Weights of a small image denoising autoencoder.
Training: adamw at rate 0.0036, 5000 steps, batches of 64.
Rows from block 9 of the encoder of a small image denoising autoencoder, named by matrix and row number. Rows with one number belong to one channel. Each number is 128 + 24 x the weight over its row's rms, rounded and kept within 0 to 255. All counts start at 0. Numbers have three digits each.
After each channel's rows are labels from the 100 images, of 14976, where the channel reaches its highest value: "colour at peak" is the nearest of a few named colours to the mean colour under the peak. Only what is clearly more common there than usual is listed. The data: stained colorectal tissue patches (NCT-CRC-HE-100K). In brackets: how many of the 100.
# convs0: first 3x3 conv, stride 2 (encoder.blocks.9.convs.0.weight, 208x144x3x3, each kernel summed), inputs 72-143
# convs1: second 3x3 conv (encoder.blocks.9.convs.1.weight, 208x208x3x3, transposed, each kernel summed), outputs 104-207

convs0.119:091093129116105152140121070129127131135067152124146157182123136103141109180167123149125117098139121098189174160135127087099113136138089128127095156126138167107172118127136085158138110096122126127111110105165191111134
convs1.119:141124139120135144176146143110162140130118126133130112132123163158149120153087128122169094113121117125168128106115135121122132131120118153145155115168139105158151133152129150172128133233134145143098083160135139127122098121093108101103113145148148140154161128127133105124156138166118140122094123154124125167175125
colour at peak: brown (43)

convs0.93:126121126103122106109130115091129134141112151110123131153088107115061133126118110086115122065134141123149138145116126101107136108114104110123097081101140121121147112135134101085095089081125119129068129123150164089147
convs1.93:113088111106132134152122114085149131122117098097082103105131119130114130110122097115117084138094134112114104115137096106127103119100097141112133112124151106117097120088126115097087121134162127084066096113114103111117133168076108110132120131092090134139105109118100120099133117130126098110133150110095111109133104
colour at peak: pink (84)

convs0.90:132150126138141078115140132125126142135136148127139131123109104117063138091071116120113128065134138127131121151119133127130148093118115120137125124117146129149144116132143129058117095093149121123082130173146142119157
convs1.90:126111119075124117141117121071138126129088118129091128123134140137121121118131099122107142164143137116097122133125119127032100099122121141115141074125171120114102147098112113101113114141141129103099113094128141102145140159101128132151123072104106138154101105131091132090088121146150118113107103129115112150143099
colour at peak: pink (89)

convs0.43:117145150123116137145144145157128127155096129138154155148161171129185155154140117167163129129148112150131135152161152152112127138135115147125150181143140136131180133140126139166138128113137137083152136130171166131172
convs1.43:148163135124130115099147199130118095144123177135140146141131153151171133153115140142148127123131119114160174127115157119129109120135164127133201118130126117144148185160100121170137137162155140143136100157147153134133120140177113108138111149131153131124164129131127137120133124142122170136132126153142110148204131
colour at peak: brown (68); black (29)

convs0.107:147109123120156144122131132101124132128113151120123125175080120126090153123104119110137133094137145166151106128139119121139125096116116129116105114112144119123136104141116071102112118114139133181067137105154209097190
convs1.107:119136139100144120128106103079155143110119090144088072092132135074122137142098133114117119162112131142128115121118114108148104127124100124129159114133110116122116157099126129123122105153199132124023089130130131110131139230104125119109125144105134157084100096125109107107148114144124137102139158131117123134142124
colour at peak: pink (73)

convs0.185:126130100144137147137142128127112134155140130130121124057140185135133170125149140119135124137065123067125148099106141120114126126118126147127127114149131112122126137082137166122137145143139112086152124144110088137165
convs1.185:120122119132108157077131106145099088144110148136140109147121130178126123118155148142119118105114151131088127145124136147132232104106142135100117140121141123131120123122165093134097130097101107123186156116130135120129132105173151123141130108124134132171143134121103158179142123138123111140108155116171131153134124
colour at peak: grey (84)

convs0.6:117030139132131127124138104120120124151120141121116126154124137102141114120134122129129110138128120108121101107131141113153110111118141123127127116121127119120115136130131112135130130166108120167130138025116125132135
convs1.6:129093128131129099086115133179104141106118115114093119091131103064096142128081146121100131086133087120147131074134139088161120118098118114115121152094088086094129111119107107134124078120144103109158121137152109106117102127191115091142130180114161102072156120145125116118123106109084103116150146129149122085134144
colour at peak: brown (73)

convs0.126:122164135114136125080146117173125133131130140119109127112076147119150098137117197110090129112107140157133135118104148145154148116108160107127113126154130110203150073133154146147133104120118114196163138130141107156177
convs1.126:177093084136128136161176096114121132165077123120138089170071120171122120122144128106140092115133108124138106146107113180180110094102118143149136145121108148127130156123138140130144092115140071131111111163109113142143108113159144101123088118133104098120184116124101140126142126123117157108123149116135163122141128
colour at peak: grey (71)

convs0.179:106177126133085118146120128149122113135096105146136133122144154107184127127117117153135120105128111126115130141144130117111138119130107150135150181161123137127150113119131143163134090104143127093132124161140132124115
convs1.179:140158134123112123121143223135105105137122153129134135134109155136161131145127139137140130108128124133146153140121142135130113121141151135136235123141126131136136193142113122149125130159149125144125112155130153132135117138156130108122114136123140140120154122126125131122136115134124167125126129140146125159228125
colour at peak: black (50); brown (50)

convs0.207:127161162135115142146093101087112114099140097115120175132116127107138111178129131111134155121147085137164149152117085135097087166163111130117120134089136153097098115128107113126151174067180131105130148117134150099138
convs1.207:086192171138124116101093104150146119099128162119113102103178123091140131153087141111136109158089134136130161099126149076117125151119136110104128116115135098129134126152102131179109173151115180094134122113149109111135152145118103116135125148127157152132101152137138119107099104111145104149114093153116062140104116
colour at peak: grey (75)

convs0.100:103115130101136115101116113080129130122135125106120135139098119104064146059108115089128128126128123112152133136099121123123135104129122110122074082115139118125135135130139107062115106104130078117108118119144124108124
convs1.100:121093088147101150170125133148131134126107111103092104117089106120112116113143101114129095086093110101101109110148112132099100121108110130125129173105117129119098102103139132099093106111111091085128104101111091120104117107100111082112105104095110111129167132130120110133107149122096114126108150106121127104140136
colour at peak: white (100)

convs0.109:095125131121173126123132119105117137120154148124127131147092130049090148070099153120117131110123131119164139131112111137119107114113142112107098115118144114115151118129129126088105109123133055142115129122156131094143
convs1.109:128107105124163135142119120126129147095111113108083100112135101102119114140099115086118098093097108096100101105106112100119111117109106111121140140103118099118102110102142129111124115119104143082111100110137092093130109109115099067102102137105134115135116120129100072098096107138091118113114142107115096127152126
colour at peak: pink (76)

convs0.34:147129074166147151128137114169124141109146148139123082147095151136147121125118157122117142095061148133083149081118124107110110092117132132121137100136137110158138101075114151129128113142120140111117117139139176156116
convs1.34:140131062103124137120131095095117090133114100158152126153084140156099101100145110107114124153132132131153114163129107155204142121118126136109116102149155160120130136126131103109116137114165089139103126138072080116146125116187146136126103128137104141115134132133114147115167130136090133135144136098115144110145099
colour at peak: brown (51); grey (45)

convs0.86:120140126128093123170116132151121115138112123141126129133139140120242135145145114145108122119125138139118147131124122118115130133118116133123143161156147135119185124119118114207102093128131139097131134123135132110111
convs1.86:139156127126114101118136188130122110130122158130152133132112165134149128150119130141134110120114106129180168119130146129150096124124152134129210113158111125133161182167095125145123131172145122134105101167135141133135131130165122117133112162151140132109146119123126132108147127143122164127142132159141125147208120
colour at peak: black (69); brown (31)

convs0.16:104159153114123150116153114145117138174085154128153154183126165110148163168143109157148127100131126137154134134155147107101141120143109156124120143119136135137160115125131111151156122110150125115117128159173203142174
convs1.16:142151148103136126122142234086140107134087161144126119125119165148156137156118172159147141137147123127149160126096151116143093105122150121129163092150123115147137164145094123188137125169160147139110097152129146114129108154144105099134094148124145136122173118112134128116156112136120153127143143150122114163180124
colour at peak: brown (51)

convs0.37:134142160137118122098106099145151127079117106123120141080100099139139109142103132107127082130135111107080148137128154148118056112116116125124128129148090155137087079139138147131120119100102136111151130171090124142115
convs1.37:150116146129125139145157142117137118192102107074145148122102133154141174119153159133122119112144142152124115142138104162193108121112085153086152125144137077135119178101112140133086112134130060136109136143123106119111130114121226129120152148125108131123137124125114159133152141094117109122130128118133164102141123
colour at peak: grey (72)

convs0.137:112076132133135157145170123137124130123129118145135145085156179113149139094114124147172123137113106036127130134131142111101125121118119145143146140105110105115090146111118170124143144148133105083145141100158096161139
convs1.137:124165143112110148087131153138083091127112181137129140125111152143177120145113124124144142102130137123114162117102172136099157102136183129126187125120134116134125179131149108149116134132130105154165139132143150130114108114211132109125116115107161128125169108106105144155131120132115176116096112134153122158197127
colour at peak: grey (54); brown (39)

convs0.175:123105123128109061106121135121131147175110152087128116152128119133078160123134119117114112102126127142172093115108149113111137109120100115106097106115132111111155137134139087094102102107152117126106121091149155088177
convs1.175:123088120127104166158140145099158119149116133125128069110122122131110149119121137134117076106077147133148120131142121115153123105111110117133153138135091116121125118122127118101091092149156133076082128152122131115128135160092112106148112146118093143073126109114110139131183125123125116104158192124135123127167118
colour at peak: pink (73)

convs0.164:110153131133106112135159129148120124141097120144137141082134155105174129114104139161151129095125102096118118143139138095076132120118102150141157173123128125126137095115135154156137090102143121067129126145151110148120
convs1.164:142163139116119128115146216132110110138126158126126139132110141133161142155126130142140130106121124135138152129122148133123126114140155138142233118135128136138131188139121121151127134151152135140131118153137152126133120144166131103122110136116148146117167119123119136128129134140116168123120130136149126150224124
colour at peak: brown (61); black (39)

convs0.168:157134061135123135116141142113124110124125119128126029122133099154135139147130145124141131123067120170079131019137140118106122122129105133123137129121137123134130128074114124138126124123124158118121135133117148116156
convs1.168:132113113101142087105114111047128138108121114118123114116141106114122124131111097114106071157077109124156116081115122115148119118111109134111140057117108114103142122139087108097128132141152133105052099121152110117102130145093107136146111136133109114098060104104116119062119120136134116110166134127104111102133088
colour at peak: brown (84)

convs0.183:114167134125106101132105134137104134111114114124127137081109149109156132107110122129110114094125135089121142151110114085078121110122113105118155143109114112110133100113118141144115064107121121066106105168159094134109
convs1.183:138152128110095128104124176139121083122101153112135121132099137140137128144097096131128098079113137129148159110133146127133144107119163126121201116136192133137138157146127129125106124131134101133125113153131147114124127115176115098130098159120136135198159113128100139108121117141115156126135130140142101121189122
colour at peak: black (55); brown (45)

convs0.28:114162129139113119141123130145112144118118116125138138069117156109160146110113134133127122103111135057125149148124119101076124113126104118129152150113115119113135101102120145145124082112130119053115107167167093140117
convs1.28:154153125110104133103141206131122087133116160116132121142110138149152132152122100128132106096110137122146156119129150135130148108124165136124210113137180136137137167146130122126123133142143123127131129163142150111130131135177122106124098151117135137179162119121105140121121128150121166128129125138143104133199122
colour at peak: brown (67)

convs0.45:137144153056114121109143147139120151116077159099140152086131130170130149168124118098174132163127166137116087134149111101121090104124151122109110115172129119143140108124152108128138110141128128141125136135157158151158
convs1.45:136091144139120135122121073102100140145133149095115100137116130156127199178125162131150146123144130160135135118101140146182103131066109113106100130094130073139136175121138153137137102149132101114134123151155154125148138136129176113098107118137113110124147135141135118131132105137110106123122107156118161110086152
colour at peak: grey (66)

convs0.88:113117131135138117139100113103117161136152134131132122170096104091070158098107120106121116111132122149166081118107116126131124125124124119113102081111128120121122143151127079080110128121142101137101108099157145097121
convs1.88:124127143136132115114119153136151125116102126089104065114134125064135134140081116085132096109088138123135124120087122089127088127091117131137162134130091132121130135122119136153106111132157149098082112131123090082095113148102106074132123148122148142086117124141108084101118099096091129111126135134124097117125127
colour at peak: pink (66)

convs0.101:111111140124088128154121104139129130151088143145147148153128125116185127178164116153126128110146126121142163143147139124115120143134111150136111162167149156127208111140134088210125093115137139113114141095155152109127
convs1.101:133150142126119100112144168133143116141136140126138138119125148136141139151112135148143103119113107137186154104119132120143109132120121143133206113157113113135162165166090133159117142200149139139119100170137146141130132126126124106139122168154143142124154125126136143110152137140124150130136138161133125141208122
colour at peak: black (50); brown (50)

convs0.40:149132140158164193123134147070115144057148114097121126138117094176107138126125183073162134163112113103117148115138089165142118129132125096117120130113109145135133108110117137099121168117105129141139089143142126114098
convs1.40:118147154119104113146121253115144159114053131112140141098093103120115141138121134120144113149143100157131109094090120155122148117108134146110139119121132116158125129138131138118099131154153122098111104172139158104121111150093106130113116122122112117174166122116118107138094103139093151130138155125140098163164136
colour at peak: grey (55)

convs0.98:113153160130075101123086148147142092123084108093142125097139111148141175137146088110161137114124125136076139109122104086107096118133097095108123120116105132122145135116104116139124107095139128059094096160109112117148
convs1.98:115144124121097103110103127176119158124124113140148163170150108161076129130155153178099130099109121122118093124108117119164138104068083103077120136081149103101102110103083113118141118134109122104153149175148176114161172091124094136136076117111121113164123122146121155141167125185147132121147146110117101098131140
colour at peak: brown (57)

convs0.174:136170153125112086119140185128125094169122144139110142127145159140146185128127100133096119096118147145108129127124135119088150115128130144111155142140139130112156150093154149134136100122134135098129132146146138131202
convs1.174:106137135105138134098140118125156080143085214150155129110146127162186127166094143144134116174127159142138173149109153108081142099154178103137107115128156093133140149159098119170121142150168158144137101126108154123111116175137110139143093104131149140150140114128113128121119118113126111118112101139131082182127119
colour at peak: brown (52)

convs0.134:117121141142117163175136127164129114120118120150147145124175166127190143149151123161167131142130113145107147133152126141121117136149114141132151181153136159116163132122113141165121130137128135073155138120161139139147
convs1.134:142171138125124109101143195136107107137114167146141154139105165147165119157110144133142126117124114121158166115133156134137111116138164122126203116135117121140145191153105121155132134165150114149142096150155152131124113134181126113120112144131147129121161120125126128126149118145117182130134124147139126150208127
colour at peak: brown (66)

convs0.62:151135061133128134120148145116107114126120141121127020108136125151136122135129152119131124127057117152089121005130136114107107113121127116117146124127128121140130118067114139134124113140117149117132121132122129122157
convs1.62:143104081101146099106114109035108136108111144129138117147130110130121123145125097112108071157092105104164132100107139147156120114098139114104132054110113121108151133148101111080143124127145117100077103126153124118124119125136103150122093117141107094104071108103113110083123119157125138117169131128100113098149086
colour at peak: brown (77)

convs0.144:138132144155132142157130117115157069100136112188113164094134106144135132161152091166141109122112111147113181152113122140136100148156134162142123167149125146081097127117092119131117167117099137119124184145142138115132
convs1.144:063111174124127109093110082117125113130108128104130115056109139084169114118089145115129100136144135192123138069134128132094144141108113171150128112142147088129125162126124126164089100134120105167129126110110126110073111126111132108159205139124163115148134142140122155126123126065112122144148146148165134133085116
colour at peak: grey (68)

convs0.50:106165144071087092109101139149127102138054153112138123131168138168128081140121094139123124125120144108139087118132101083113127110164151101152110134121113122166121124121120145124151104122118105156129121133115092182149
convs1.50:188121099149139129152107140091096171092117116113125109181132164156124119172133146140155124120114098060139111123108139169156103125136131095096129140113127127115140113125144127099152157172114094109104116133177136125161155111139111135136071122134108078129128128120144137132160140213141176121139128137082137121132115
colour at peak: grey (66)

convs0.33:154176161150129151129088138085139116088147118098117169160111169137139127152100134065134111105147111172173097130095088133113139133164154151131120122117110149161110117127150131136148131073172133128156104090148143078170
convs1.33:126111128129132130111148074108132111139126147186113096120164112093141098110083123090147072140106137132138148068136138120106146160193130134159112116124096134134144090120118143174146116146133163147145113061126134118102088158137122115174168165119135145102092149135143111117114148101154132147118147124150086153098126
colour at peak: grey (55); brown (28)

convs0.20:136135082137136163117140114120136150114124127129137106142118092122044122136121109104153120102100132123139160132127126116132155128125091139143117105100110131150128121108106127068129134085144129125095124162160160133131
convs1.20:149090125111125136161119130085145131143114091133090124122125128130104115103145133128126103158092159111102105111113107136094111124121102170101129100130198144117107147092135121098124114138158106115080131102139136123130144171068131119159155087101076117168116099118120145114113132127146122111114120128101126119130103
colour at peak: pink (76)

convs0.186:155186084115111132126135153114111099126112112126100069102158098153099113116098136117101128104085098169102077080114127136139094122098103089125147160124144135115126126091123136089109131106127148127127128174108109096129
convs1.186:151137097085129086080121161054087094122115134120122154122091137108131121143115101123107156180169123112121123135101133140100112104122129106129166044110119120121126173136104110114124089139114113129091104120120111104144096130096126145105107098112134122109096134155099100092092096134108154133116134133133140131183114
colour at peak: pink (89)

convs0.31:112150138131090140153134138149133118142103104143147141135158156120212141146141114151149132125137114141119156141153134139118124138136104152142149184166137149131174126131122131175126111109135134084141140136155145120140
convs1.31:146161139131116116111146210136108101146126161134142143135121160135164135143125146144143133115135117128158165134124148127135107122139153130136223124140120129137146194152102125159131128162149129143125105159143150137137125136164132111132121150133144136117155124131128133120137116135125165129133134151150127152217130
colour at peak: black (64); brown (36)

convs0.66:142149149151120163126110131144113122140130097147137150106100154162137121125150103103154118152106122113113154136121144129172156117139121143128142131161105110170088132130100154115136166090049126146135104161130094160139
convs1.66:118145077140098121133105123121124139118105110192135146116094146111098093093129143125144111120115115105118116131115126134124108123138141165130127138161110209149131110121128135142148128139111101181150121126085057113130097142146104112129130125138113093134155125128108119146154171101107169126125122107120134139123139
colour at peak: grey (72)

convs0.112:123124128127106131171127128152130123147115141148138132141141139124219143162154119154121134122130147132125150131140137125118131141123120146131131163158164144125196126126127103224111103134133145102127151108143145116126
convs1.112:136155137125120094112137176130130116131130150131147139126116160133147130156112134143135109123115100133184163113128142125153096129123142137130206111160105120132162176167087126152124134186147125138105096167137139134133131131154123115134118167153145134108149120123129137106153131144120160124143135162136127147203119
colour at peak: black (56); brown (43)

convs0.63:110164145100126145117087120154158131102115135080125131163116148130137081135108145086101104136112138121141124100114133138145093107161118148163126130130129166135122065110143130132179137136146108146124106128135103135154
convs1.63:181080206138145127135187118117129143171115135101122066118152114161164195147117151095136086121124121140137132089130135159168129126157106149126137142097120070125144115112134138141110118135125080126105110123174149124114117102126177124167151156114115098115126124115135145124135124094148094116131149138131140128102120
colour at peak: grey (73)

convs0.57:102134139129136146104147130104082175157108150099147151112072179137146146138137114120146127122128112109146146136091164107117112092116113141105120117103119095121166121136131099158099104096109115109091111134192154111196
convs1.57:141162163149146151154142158121159143145103144175133088163138149128156142169127090142151151130152135178137141145122132147163138125154141144159117154164121145160139130132129159148166128160139144164183159150146159116171136157125152125145154171134148170126116138144126124146178172136111141123138175141148168139127165
colour at peak: white (100)

convs0.102:167144121132117080088144188115128091131108134121110096113130124168120167140116119119140152104106139179096126086147098106069137103115118133125147135110140105125138138091112130124120111106144158110117134130121151116212
convs1.102:122117154093139125109133080094161124140100157125125083101169089121151170145096127124106082201086151181138140083129141095112158099133124131134125077097120093111138142134103112137123131124167160124093116118141150109125139177101112157160117108125130149114074102129100124107104112112153088102132136132143095122110110
colour at peak: brown (61)

convs0.27:105157095136108136135119097121115128121103106129103105101110141086083124058116105129120108107084119125114152113118105083077125145129106132130115131121102109119125120088100151069130123117123098092130105161112101131075
convs1.27:125115116131118138093107135131092087112139127116102152117120129133146115106105133115123120088107147095098114119137131115100199118126127107101142123118156112128108139109151111115114107123087127116182149086151111122113101060129123081126146054101138107182118130130109105141103096099101120140103145108168130115165133
colour at peak: pink (92)

convs0.19:147115121128141150108125120107114159108144133114136128163122076143058154147155147094125140136125129120152148139114104144135129115123120128130093076117150125135151148135121096083116141117129133135112115125175156125146
convs1.19:124136120151124134192122124073157088142059137130114007131096119123133118123119100108159100139102111115132129152121136142142084125152142159136149134156100178142125153123140153120096110136140125116065130120090116130144137182138151119126130148119131146099145127118134135124154143125129149121144124136136141126121128
colour at peak: pink (72)

convs0.35:115116127124077132149122118145134125150094131146142129140146120131185134178175115152128126119129134122124171130144150114103128137126105151134116157159158145134193127124130091211116103117129149089114148105141145113125
convs1.35:135146136128117097108142180137137114137140129136145144130119163129135128146118142144137114128119098137186144115122129132153102132122118141131205120172097123129160168159088130149121134208146123148120106179135137135132132126121129114123123166154137132114148123130136137107167137137124156122141137156130133148205125
colour at peak: black (51); brown (49)

convs0.203:107150101143148201129132106133123135095129102144124118108136152095097144069109137134152125139086110109141153116124107134153131144137127136133118150136108131114123131102112155080140152135144080134152104163139090128122
convs1.203:143105102137116132112110121127094106107121127146107143140105094140100090113128145129138106119105137118064112136072140134090177112116128131117121125101137144124120134128169124112133102099101119122156160075125108128120114101116110106138153048127112110170134127125113107156084105108113117137096132119139134129126128
colour at peak: white (54)

convs0.5:108149158081124099163096136128119112135093152123120145117155138127130131138152049154123090119142153123122098134111112066105125114179117131126125147144149118092137176140153134120146109113108114131099134130132117171173
convs1.5:119167172137118128128070121116102168062107121104109111097115147105134114180082114123152126135118116112130138121108129163133106141131135125090118127154141081115125115124130115122082155165115079127133109088126090110117134143128153131133105156129152126127106138130143117136149106139124127139135096133069156143110111
colour at peak: grey (65)

convs0.140:120158144122109107139130150152128172111110152057154134140117114156119127155147157081105173158099102135175123114113093130130125125133111077129130131135114158162131101116135120126148093132195129131147104144183111117174
convs1.140:128109120130104149156162112100145120172099141173141089148111097168103159119157156145138066103116116165134127111123116148173124124116107093118117135091101116139124126111116141125134078143114101125141117152132196123190117110110131081116099131127087114106155126115124145125174158124119111115121186128126104149149119
colour at peak: grey (69)

convs0.180:113042150144113128116117124137135118127126107152128142124128116134130144131158118119137125140145128115078150132127131114116132121139118144132115100134136116132132142145118098126124132140096129087135128050133130138149
convs1.180:106121112145116082087121109145100121129149076119126139129090135096095109122125155167123173094147072128148088104123114139178096156099102135124106125152083140114124130118078128111123093141121095138173125142145099147133121112129145113125153148146124128098128139130159129099168133139093144138170148108123169083104139
colour at peak: white (100)

convs0.32:115145072134093130121132124123135099129116124134109080108155091128144144168177137120128120117063131130096159088142128103086109141116098132121125130132148123118151141062104109147096115118112155092126134140123128107135
convs1.32:115114144114150095092133106102134111132120122111144126112139136114136115122108102125124097141115107128255145098125132114140127121120109142116113087144109103120191131189104118118112140167138125134101119133132117129084132103097118133151143170184132113107117125139125148089130155100135112127143116165126123101113106
colour at peak: brown (67); black (31)

convs0.171:136167144114109048095115151117137127147120143105123133124114164106125127148108124119050117078136122145149112121113109096071144110158123124136134120112144158134138131133160120128142084110149130104100126121130111113162
convs1.171:105107182123140121092092069121129137090136151080111104111162119117181156178077121129142105115105137139139144091134121116106115118100138114112149116122122082128140133133106141155085130138114134100097103116136116102110123112123116097145109158118172117133088122129100103103093117115135090111131119140091116148108119
colour at peak: grey (55); brown (32)

convs0.194:152122132060119130119117104148172099067113133102101151099133136152122080159118166141140126174106135112150129126160115165128101104164143139119110105123138182152091075108147114120152149141177134124155143113150148160134
convs1.194:128090160123142123127163108101128127167129149099130141129119107154148174159144154120137094137163122169138118109128125154183118132084094111133123112088123075136132187119127143124130088140136079130114110160158168137141112114103143121095121101126107101122142137133128120125125121097089102131114134145125131120122114
colour at peak: grey (72)

convs0.182:092088159111089115109107093125150095140080128119114146151171125105138151166162098125131125124138130126104129130143120080109113110142134112116095133116155132121150143127121082141120124135118135127127128061136150110161
convs1.182:095126152128124100107107071147134144108135113109132113139116131105134134172093140134116122083118109129178106097096134100164137139082097105099118117079103069096147138153108114131131104167153120123141125141165134147115139107101114105101084113164140101070142120130162137121157122157104120131124148152113131084103124
colour at peak: brown (64)

convs0.135:130135066145100126137134131126120117136123114137122013125139137135139112121126131127128118133048113135068117000123140097112119113124120142133143128141131117129127138063126136130131113145127136105142136135116122133131
convs1.135:128108099109127104092123128047073097129125136102129128118113107120135136112123098117111091118101114122137138112100133130177133117092142124119136060129114115105130139133108106093095119098127102106105124118126096118103114078171144139130129133117121119103063113108116113101118097108110114116172127120144126091147086
colour at peak: brown (74)

convs0.65:123176166146067068127098157135153114132104133081121131067138106164129148157141110092113121135129133125116128116093108105097143123127112123136119112124126135138150126130154116138128104091160141080137103168122087123164
convs1.65:152107116147119138131204149128143085246117117130162142142123103160106167101144159159126106090124155152113126136122106131154126118149086142150145124130121123136122114098055138133109100125133113120139152130110131138145117087105170130123148143117101156131132130142128132114160137118138110130109152120162128139153129
colour at peak: grey (71)

convs0.120:086117123113108127128130107129113123184101140129094098169124120104102130102138113138124102110123115133169097091135143088114129137124135142119090126155125105099140156134127095102147115140121092182129127073136131112151
convs1.120:177110123126153138113146140120092095136167136154115138115103119101120136124100146127124139080132138108142146156139156100174129110139140115141175137139077124135136143130149127125121070136158120124120123121115110129149098129144136087140129151125139136030139106128113084134146120095115116108154180126164146137181137
colour at peak: white (52)