From a checkpoint of a small image denoising autoencoder.
Training: adamw at rate 0.0036, batches of 64.
Rows from block 4 of the encoder of a small image denoising autoencoder, named by matrix and row number. Rows with one number belong to one channel. Each number is 500 + 50 x the weight over its row's rms, rounded and kept within 0 to 999. All counts start at 0. Numbers have three digits each. After the name is the row's rms in percent of the matrix's.
After each channel's rows are labels from the 100 images, of 14976, where the channel reaches its highest value: "strongest on" is what is common among them; "patch colour" is the nearest of a few named colours to the mean colour under the peak. Only what is clearly more common there than usual is listed. The data: stained colorectal tissue patches (NCT-CRC-HE-100K). In brackets: how many of the 100, against the usual share in percent.
# convs0: first 3x3 conv (encoder.blocks.4.convs.0.weight, 144x144x3x3, each kernel summed), inputs 0-143
# convs1: second 3x3 conv (encoder.blocks.4.convs.1.weight, 144x144x3x3, transposed, each kernel summed), outputs 0-143

convs0.111 116:496505457526495466483364486497502432552506557541376515498521537588514460471503431497449516458515501477422449490494499542513510443329469507515376496473467329474539501466353522452525580470499501467467413471478446354505539501498555526570554537512479472549457523496468511500476449493576410478570491552441463503551473551469460502487456427522463484505457491397480464359446440517516500480477480473454464524454501525487500449516537522502483
convs1.111 131:526551552569538534526539501588564520486615502577540536614522518490507540502523539530544556556548508503607527561460554506495485532542514568430570602532448567523563524448539563551541494576550568584531468492537553560507516606554492528519496500493555530593526572525486565494533532603458533573529513530510557555487455490588543473442557561539589500525528497506563529555559571574591562497514571559527541538535532508535503532563586496482610
strongest on: tissue: tumour epithelium (35 vs 14.9); tissue: normal colon mucosa (27 vs 8.7)
patch colour: grey (42 vs 20.3)

convs0.82 105:513539551519510480523366495457491423475456495477368507521575549544542421507494435464446529482475493448540503497529496560515483450329486609514416461487502354461532467505412433494525593442502504442526485498453498345526520463530560534501572540517444520498467552477474463517472444469535404509475453558421479469541504538398480497503502482494439437501545520502458477379548483558524451528493526513383560468526476490474506476490490464505414
convs1.82 104:588567457495433537549541500552518495535618536519681518589459516545485564475507538510547510486467560538570535497541577471515506512531457520502608447450498626525533514414566557559519518637508534548502478485541523603483487578578478514510580452464596518570485503504587570537524545521468526490531535514552494475470495528570484517483463524478556543539476445560540527665524555516490602494543528503530478497541511509542527537536542474435519
strongest on: tissue: normal colon mucosa (31 vs 8.7); tissue: lymphocytes (27 vs 11.2)
patch colour: grey (66 vs 20.3)

convs0.14 096:515432429441425464539547508458408523468527503439465507492439571465527528460541508512534523499489468470431387490482485469496577483561407576445510451366515500510477454432518478478415388495453416466553474502521550559401491555536456385459453430505462520420463427449483413528523454564489530570514517419443506444435526425541474499507514485429394511498562450511494510507436465495448488509488513490526433436481427490410529431602426548475466
convs1.14 110:509489523579558470457549532417476464562434532509535528615640504513502485471482489488568459474474587481454470473541610545466553590472459459584543380473437459588554543592470516479551547491565480560578436499521513508466579572489599484492546504467513523516503513462486507523503451452499530513527549533479509488502459506458457561499468598477520485477536531518568535527606446538672520577477538547521527509509498579556487487573526516627533
strongest on: tissue: lymphocytes (74 vs 11.2)
patch colour: brown (65 vs 11.8); black (25 vs 0.6)

convs0.142 115:513493560501513485493362544473442501399440497533365478494486522535519407489503578513463521484485479525493492521568401587492523580350516549534436544547490348538601485460471503492520493392523500459551528493484518353519494501509431481516470453529342519496541506498478478493516519473520393506503535471379497435545495562452509493485471533476476548517544520518453494348487478495474511516499515542406530518455444510491516489502497519477479
convs1.142 111:513504512479514522493531505531488516565621515596620504589474456529440522504497528519521500494442536522585607491525601496515515532542479494516586533492497650514536514506610547523568518611507525537486482496543538606470468550517507493475571495494589505582562476483553552500566584555461507495526550511573498535478503536615540558477525555462540530480463459497506545652556545570548606520532509518521515544487543530557502508528575541461618
strongest on: tissue: normal colon mucosa (34 vs 8.7); tissue: lymphocytes (33 vs 11.2)
patch colour: grey (58 vs 20.3)

convs0.134 118:504503579529508464498379545442448491397443490497399490492518509521530395483488561499447514506469473534529488509564397590495512587379519570521466500560494347519611472456478498458519493415542496446570523479483528366516479482506437489472494470513338516487532529491495469502519518486508394516489525460379494448553497573443497482499454547487473575496524525560479497364528515485471519533497533555390545519462463493461536515492481511470460
convs1.134 122:522504478445502513486533489507482490573610518565668462558447469508443525493489508518503492493416526479568620469520616490512532532542467473516580497462496655497511505522620509508568551618503506501484477496538527613459452526517516487462577477466606525589566454477549532502538568562447510476522540545588479484492510520589521560484525557485524494478453454470463529668548519555501600501526479503522485515467503521531514484521541547453583
strongest on: tissue: lymphocytes (58 vs 11.2); tissue: normal colon mucosa (26 vs 8.7)
patch colour: grey (65 vs 20.3)

convs0.18 127:509526566503485480512307507462488430456466503473469484528544517498507393506506493469471522482492504483541506511511432569448508473269517520500413547485511345517562512500430482469503494432542511432552468504491520299508513479513469503461435514522428492492529537484443468504447497500523367500523520455433477468482510534421506491510506549460469485449512499512448494343487505514468495502500529551389524512489472503461478518501499480466469
convs1.18 111:538523470459502518509501518504495493600603519602632500574490479505422518495484524517514505522470571523525584475519632486546530511506455472499605508433494595515531518500607553511543565594470523526518459488531541548488483538536526526480603483495614528570547540486590521529506565557447489545510545568564510562527516553583512572510511581504520555522489464571537539636586540542486620536528496518485465531524556512516541532531557535433607
strongest on: tissue: normal colon mucosa (34 vs 8.7)
patch colour: grey (59 vs 20.3)

convs0.129 096:512513543556450452515314537452511492491467506510414572491488460582442413482445476536456453446563523529481496505504412488422486536283513477509415532462500410516554499469454497447507509439510496467552501453461474324526490498518451496493445531477489468488541470506451473495482444442516373521546530515516447522528502537451500464491436474485409529485442499497457428336475532457510488533496546490449466501449531489435517471472548513487489
convs1.129 077:536542479419426506542452449526463466492524506497632536601435502516496511491561524531528477464481500431572572466473569489492480516503468478456606551466498673486508517508623471558426535586524518524514488483517502587443485467588514445479634505509481507479469499467538467493518535536483465400536501526559458498432501472445548443421482498500542513482512444467502515707593473592392523434495526494498513488492486490490463554482529508534555
strongest on: tissue: normal colon mucosa (32 vs 8.7); tissue: lymphocytes (31 vs 11.2)
patch colour: white (57 vs 26.4)

convs0.5 072:497471467459469502492523521463514387476478498491475388450440416587532497463421559569440543573615473487401543545509471503470449488510492453396469494531458492557457494386526560479466549490437519427533507464500518516553479513515536532571545323555478452464483495522503507526523402525485518613521529503510520349513489504567505521502501484475479530492600536619427512485420459493401535531484489488532538487514429484544543379490515530496506
convs1.5 077:447418479379430531479480533431443487486453485510513549544437501482442516510521412479462541485550477520615424526534496511557534455458464500467536495453550513498634506440483471540429489445465476465500566556478511497479447476469516424540612481542477515404432438436572518557559435425556483483462494547505552533536492479566476580575530403438436462536513488434514510592661506535478511486478488487454479440540455458534514569498392536400457
strongest on: tissue: lymphocytes (78 vs 11.2)
patch colour: grey (59 vs 20.3)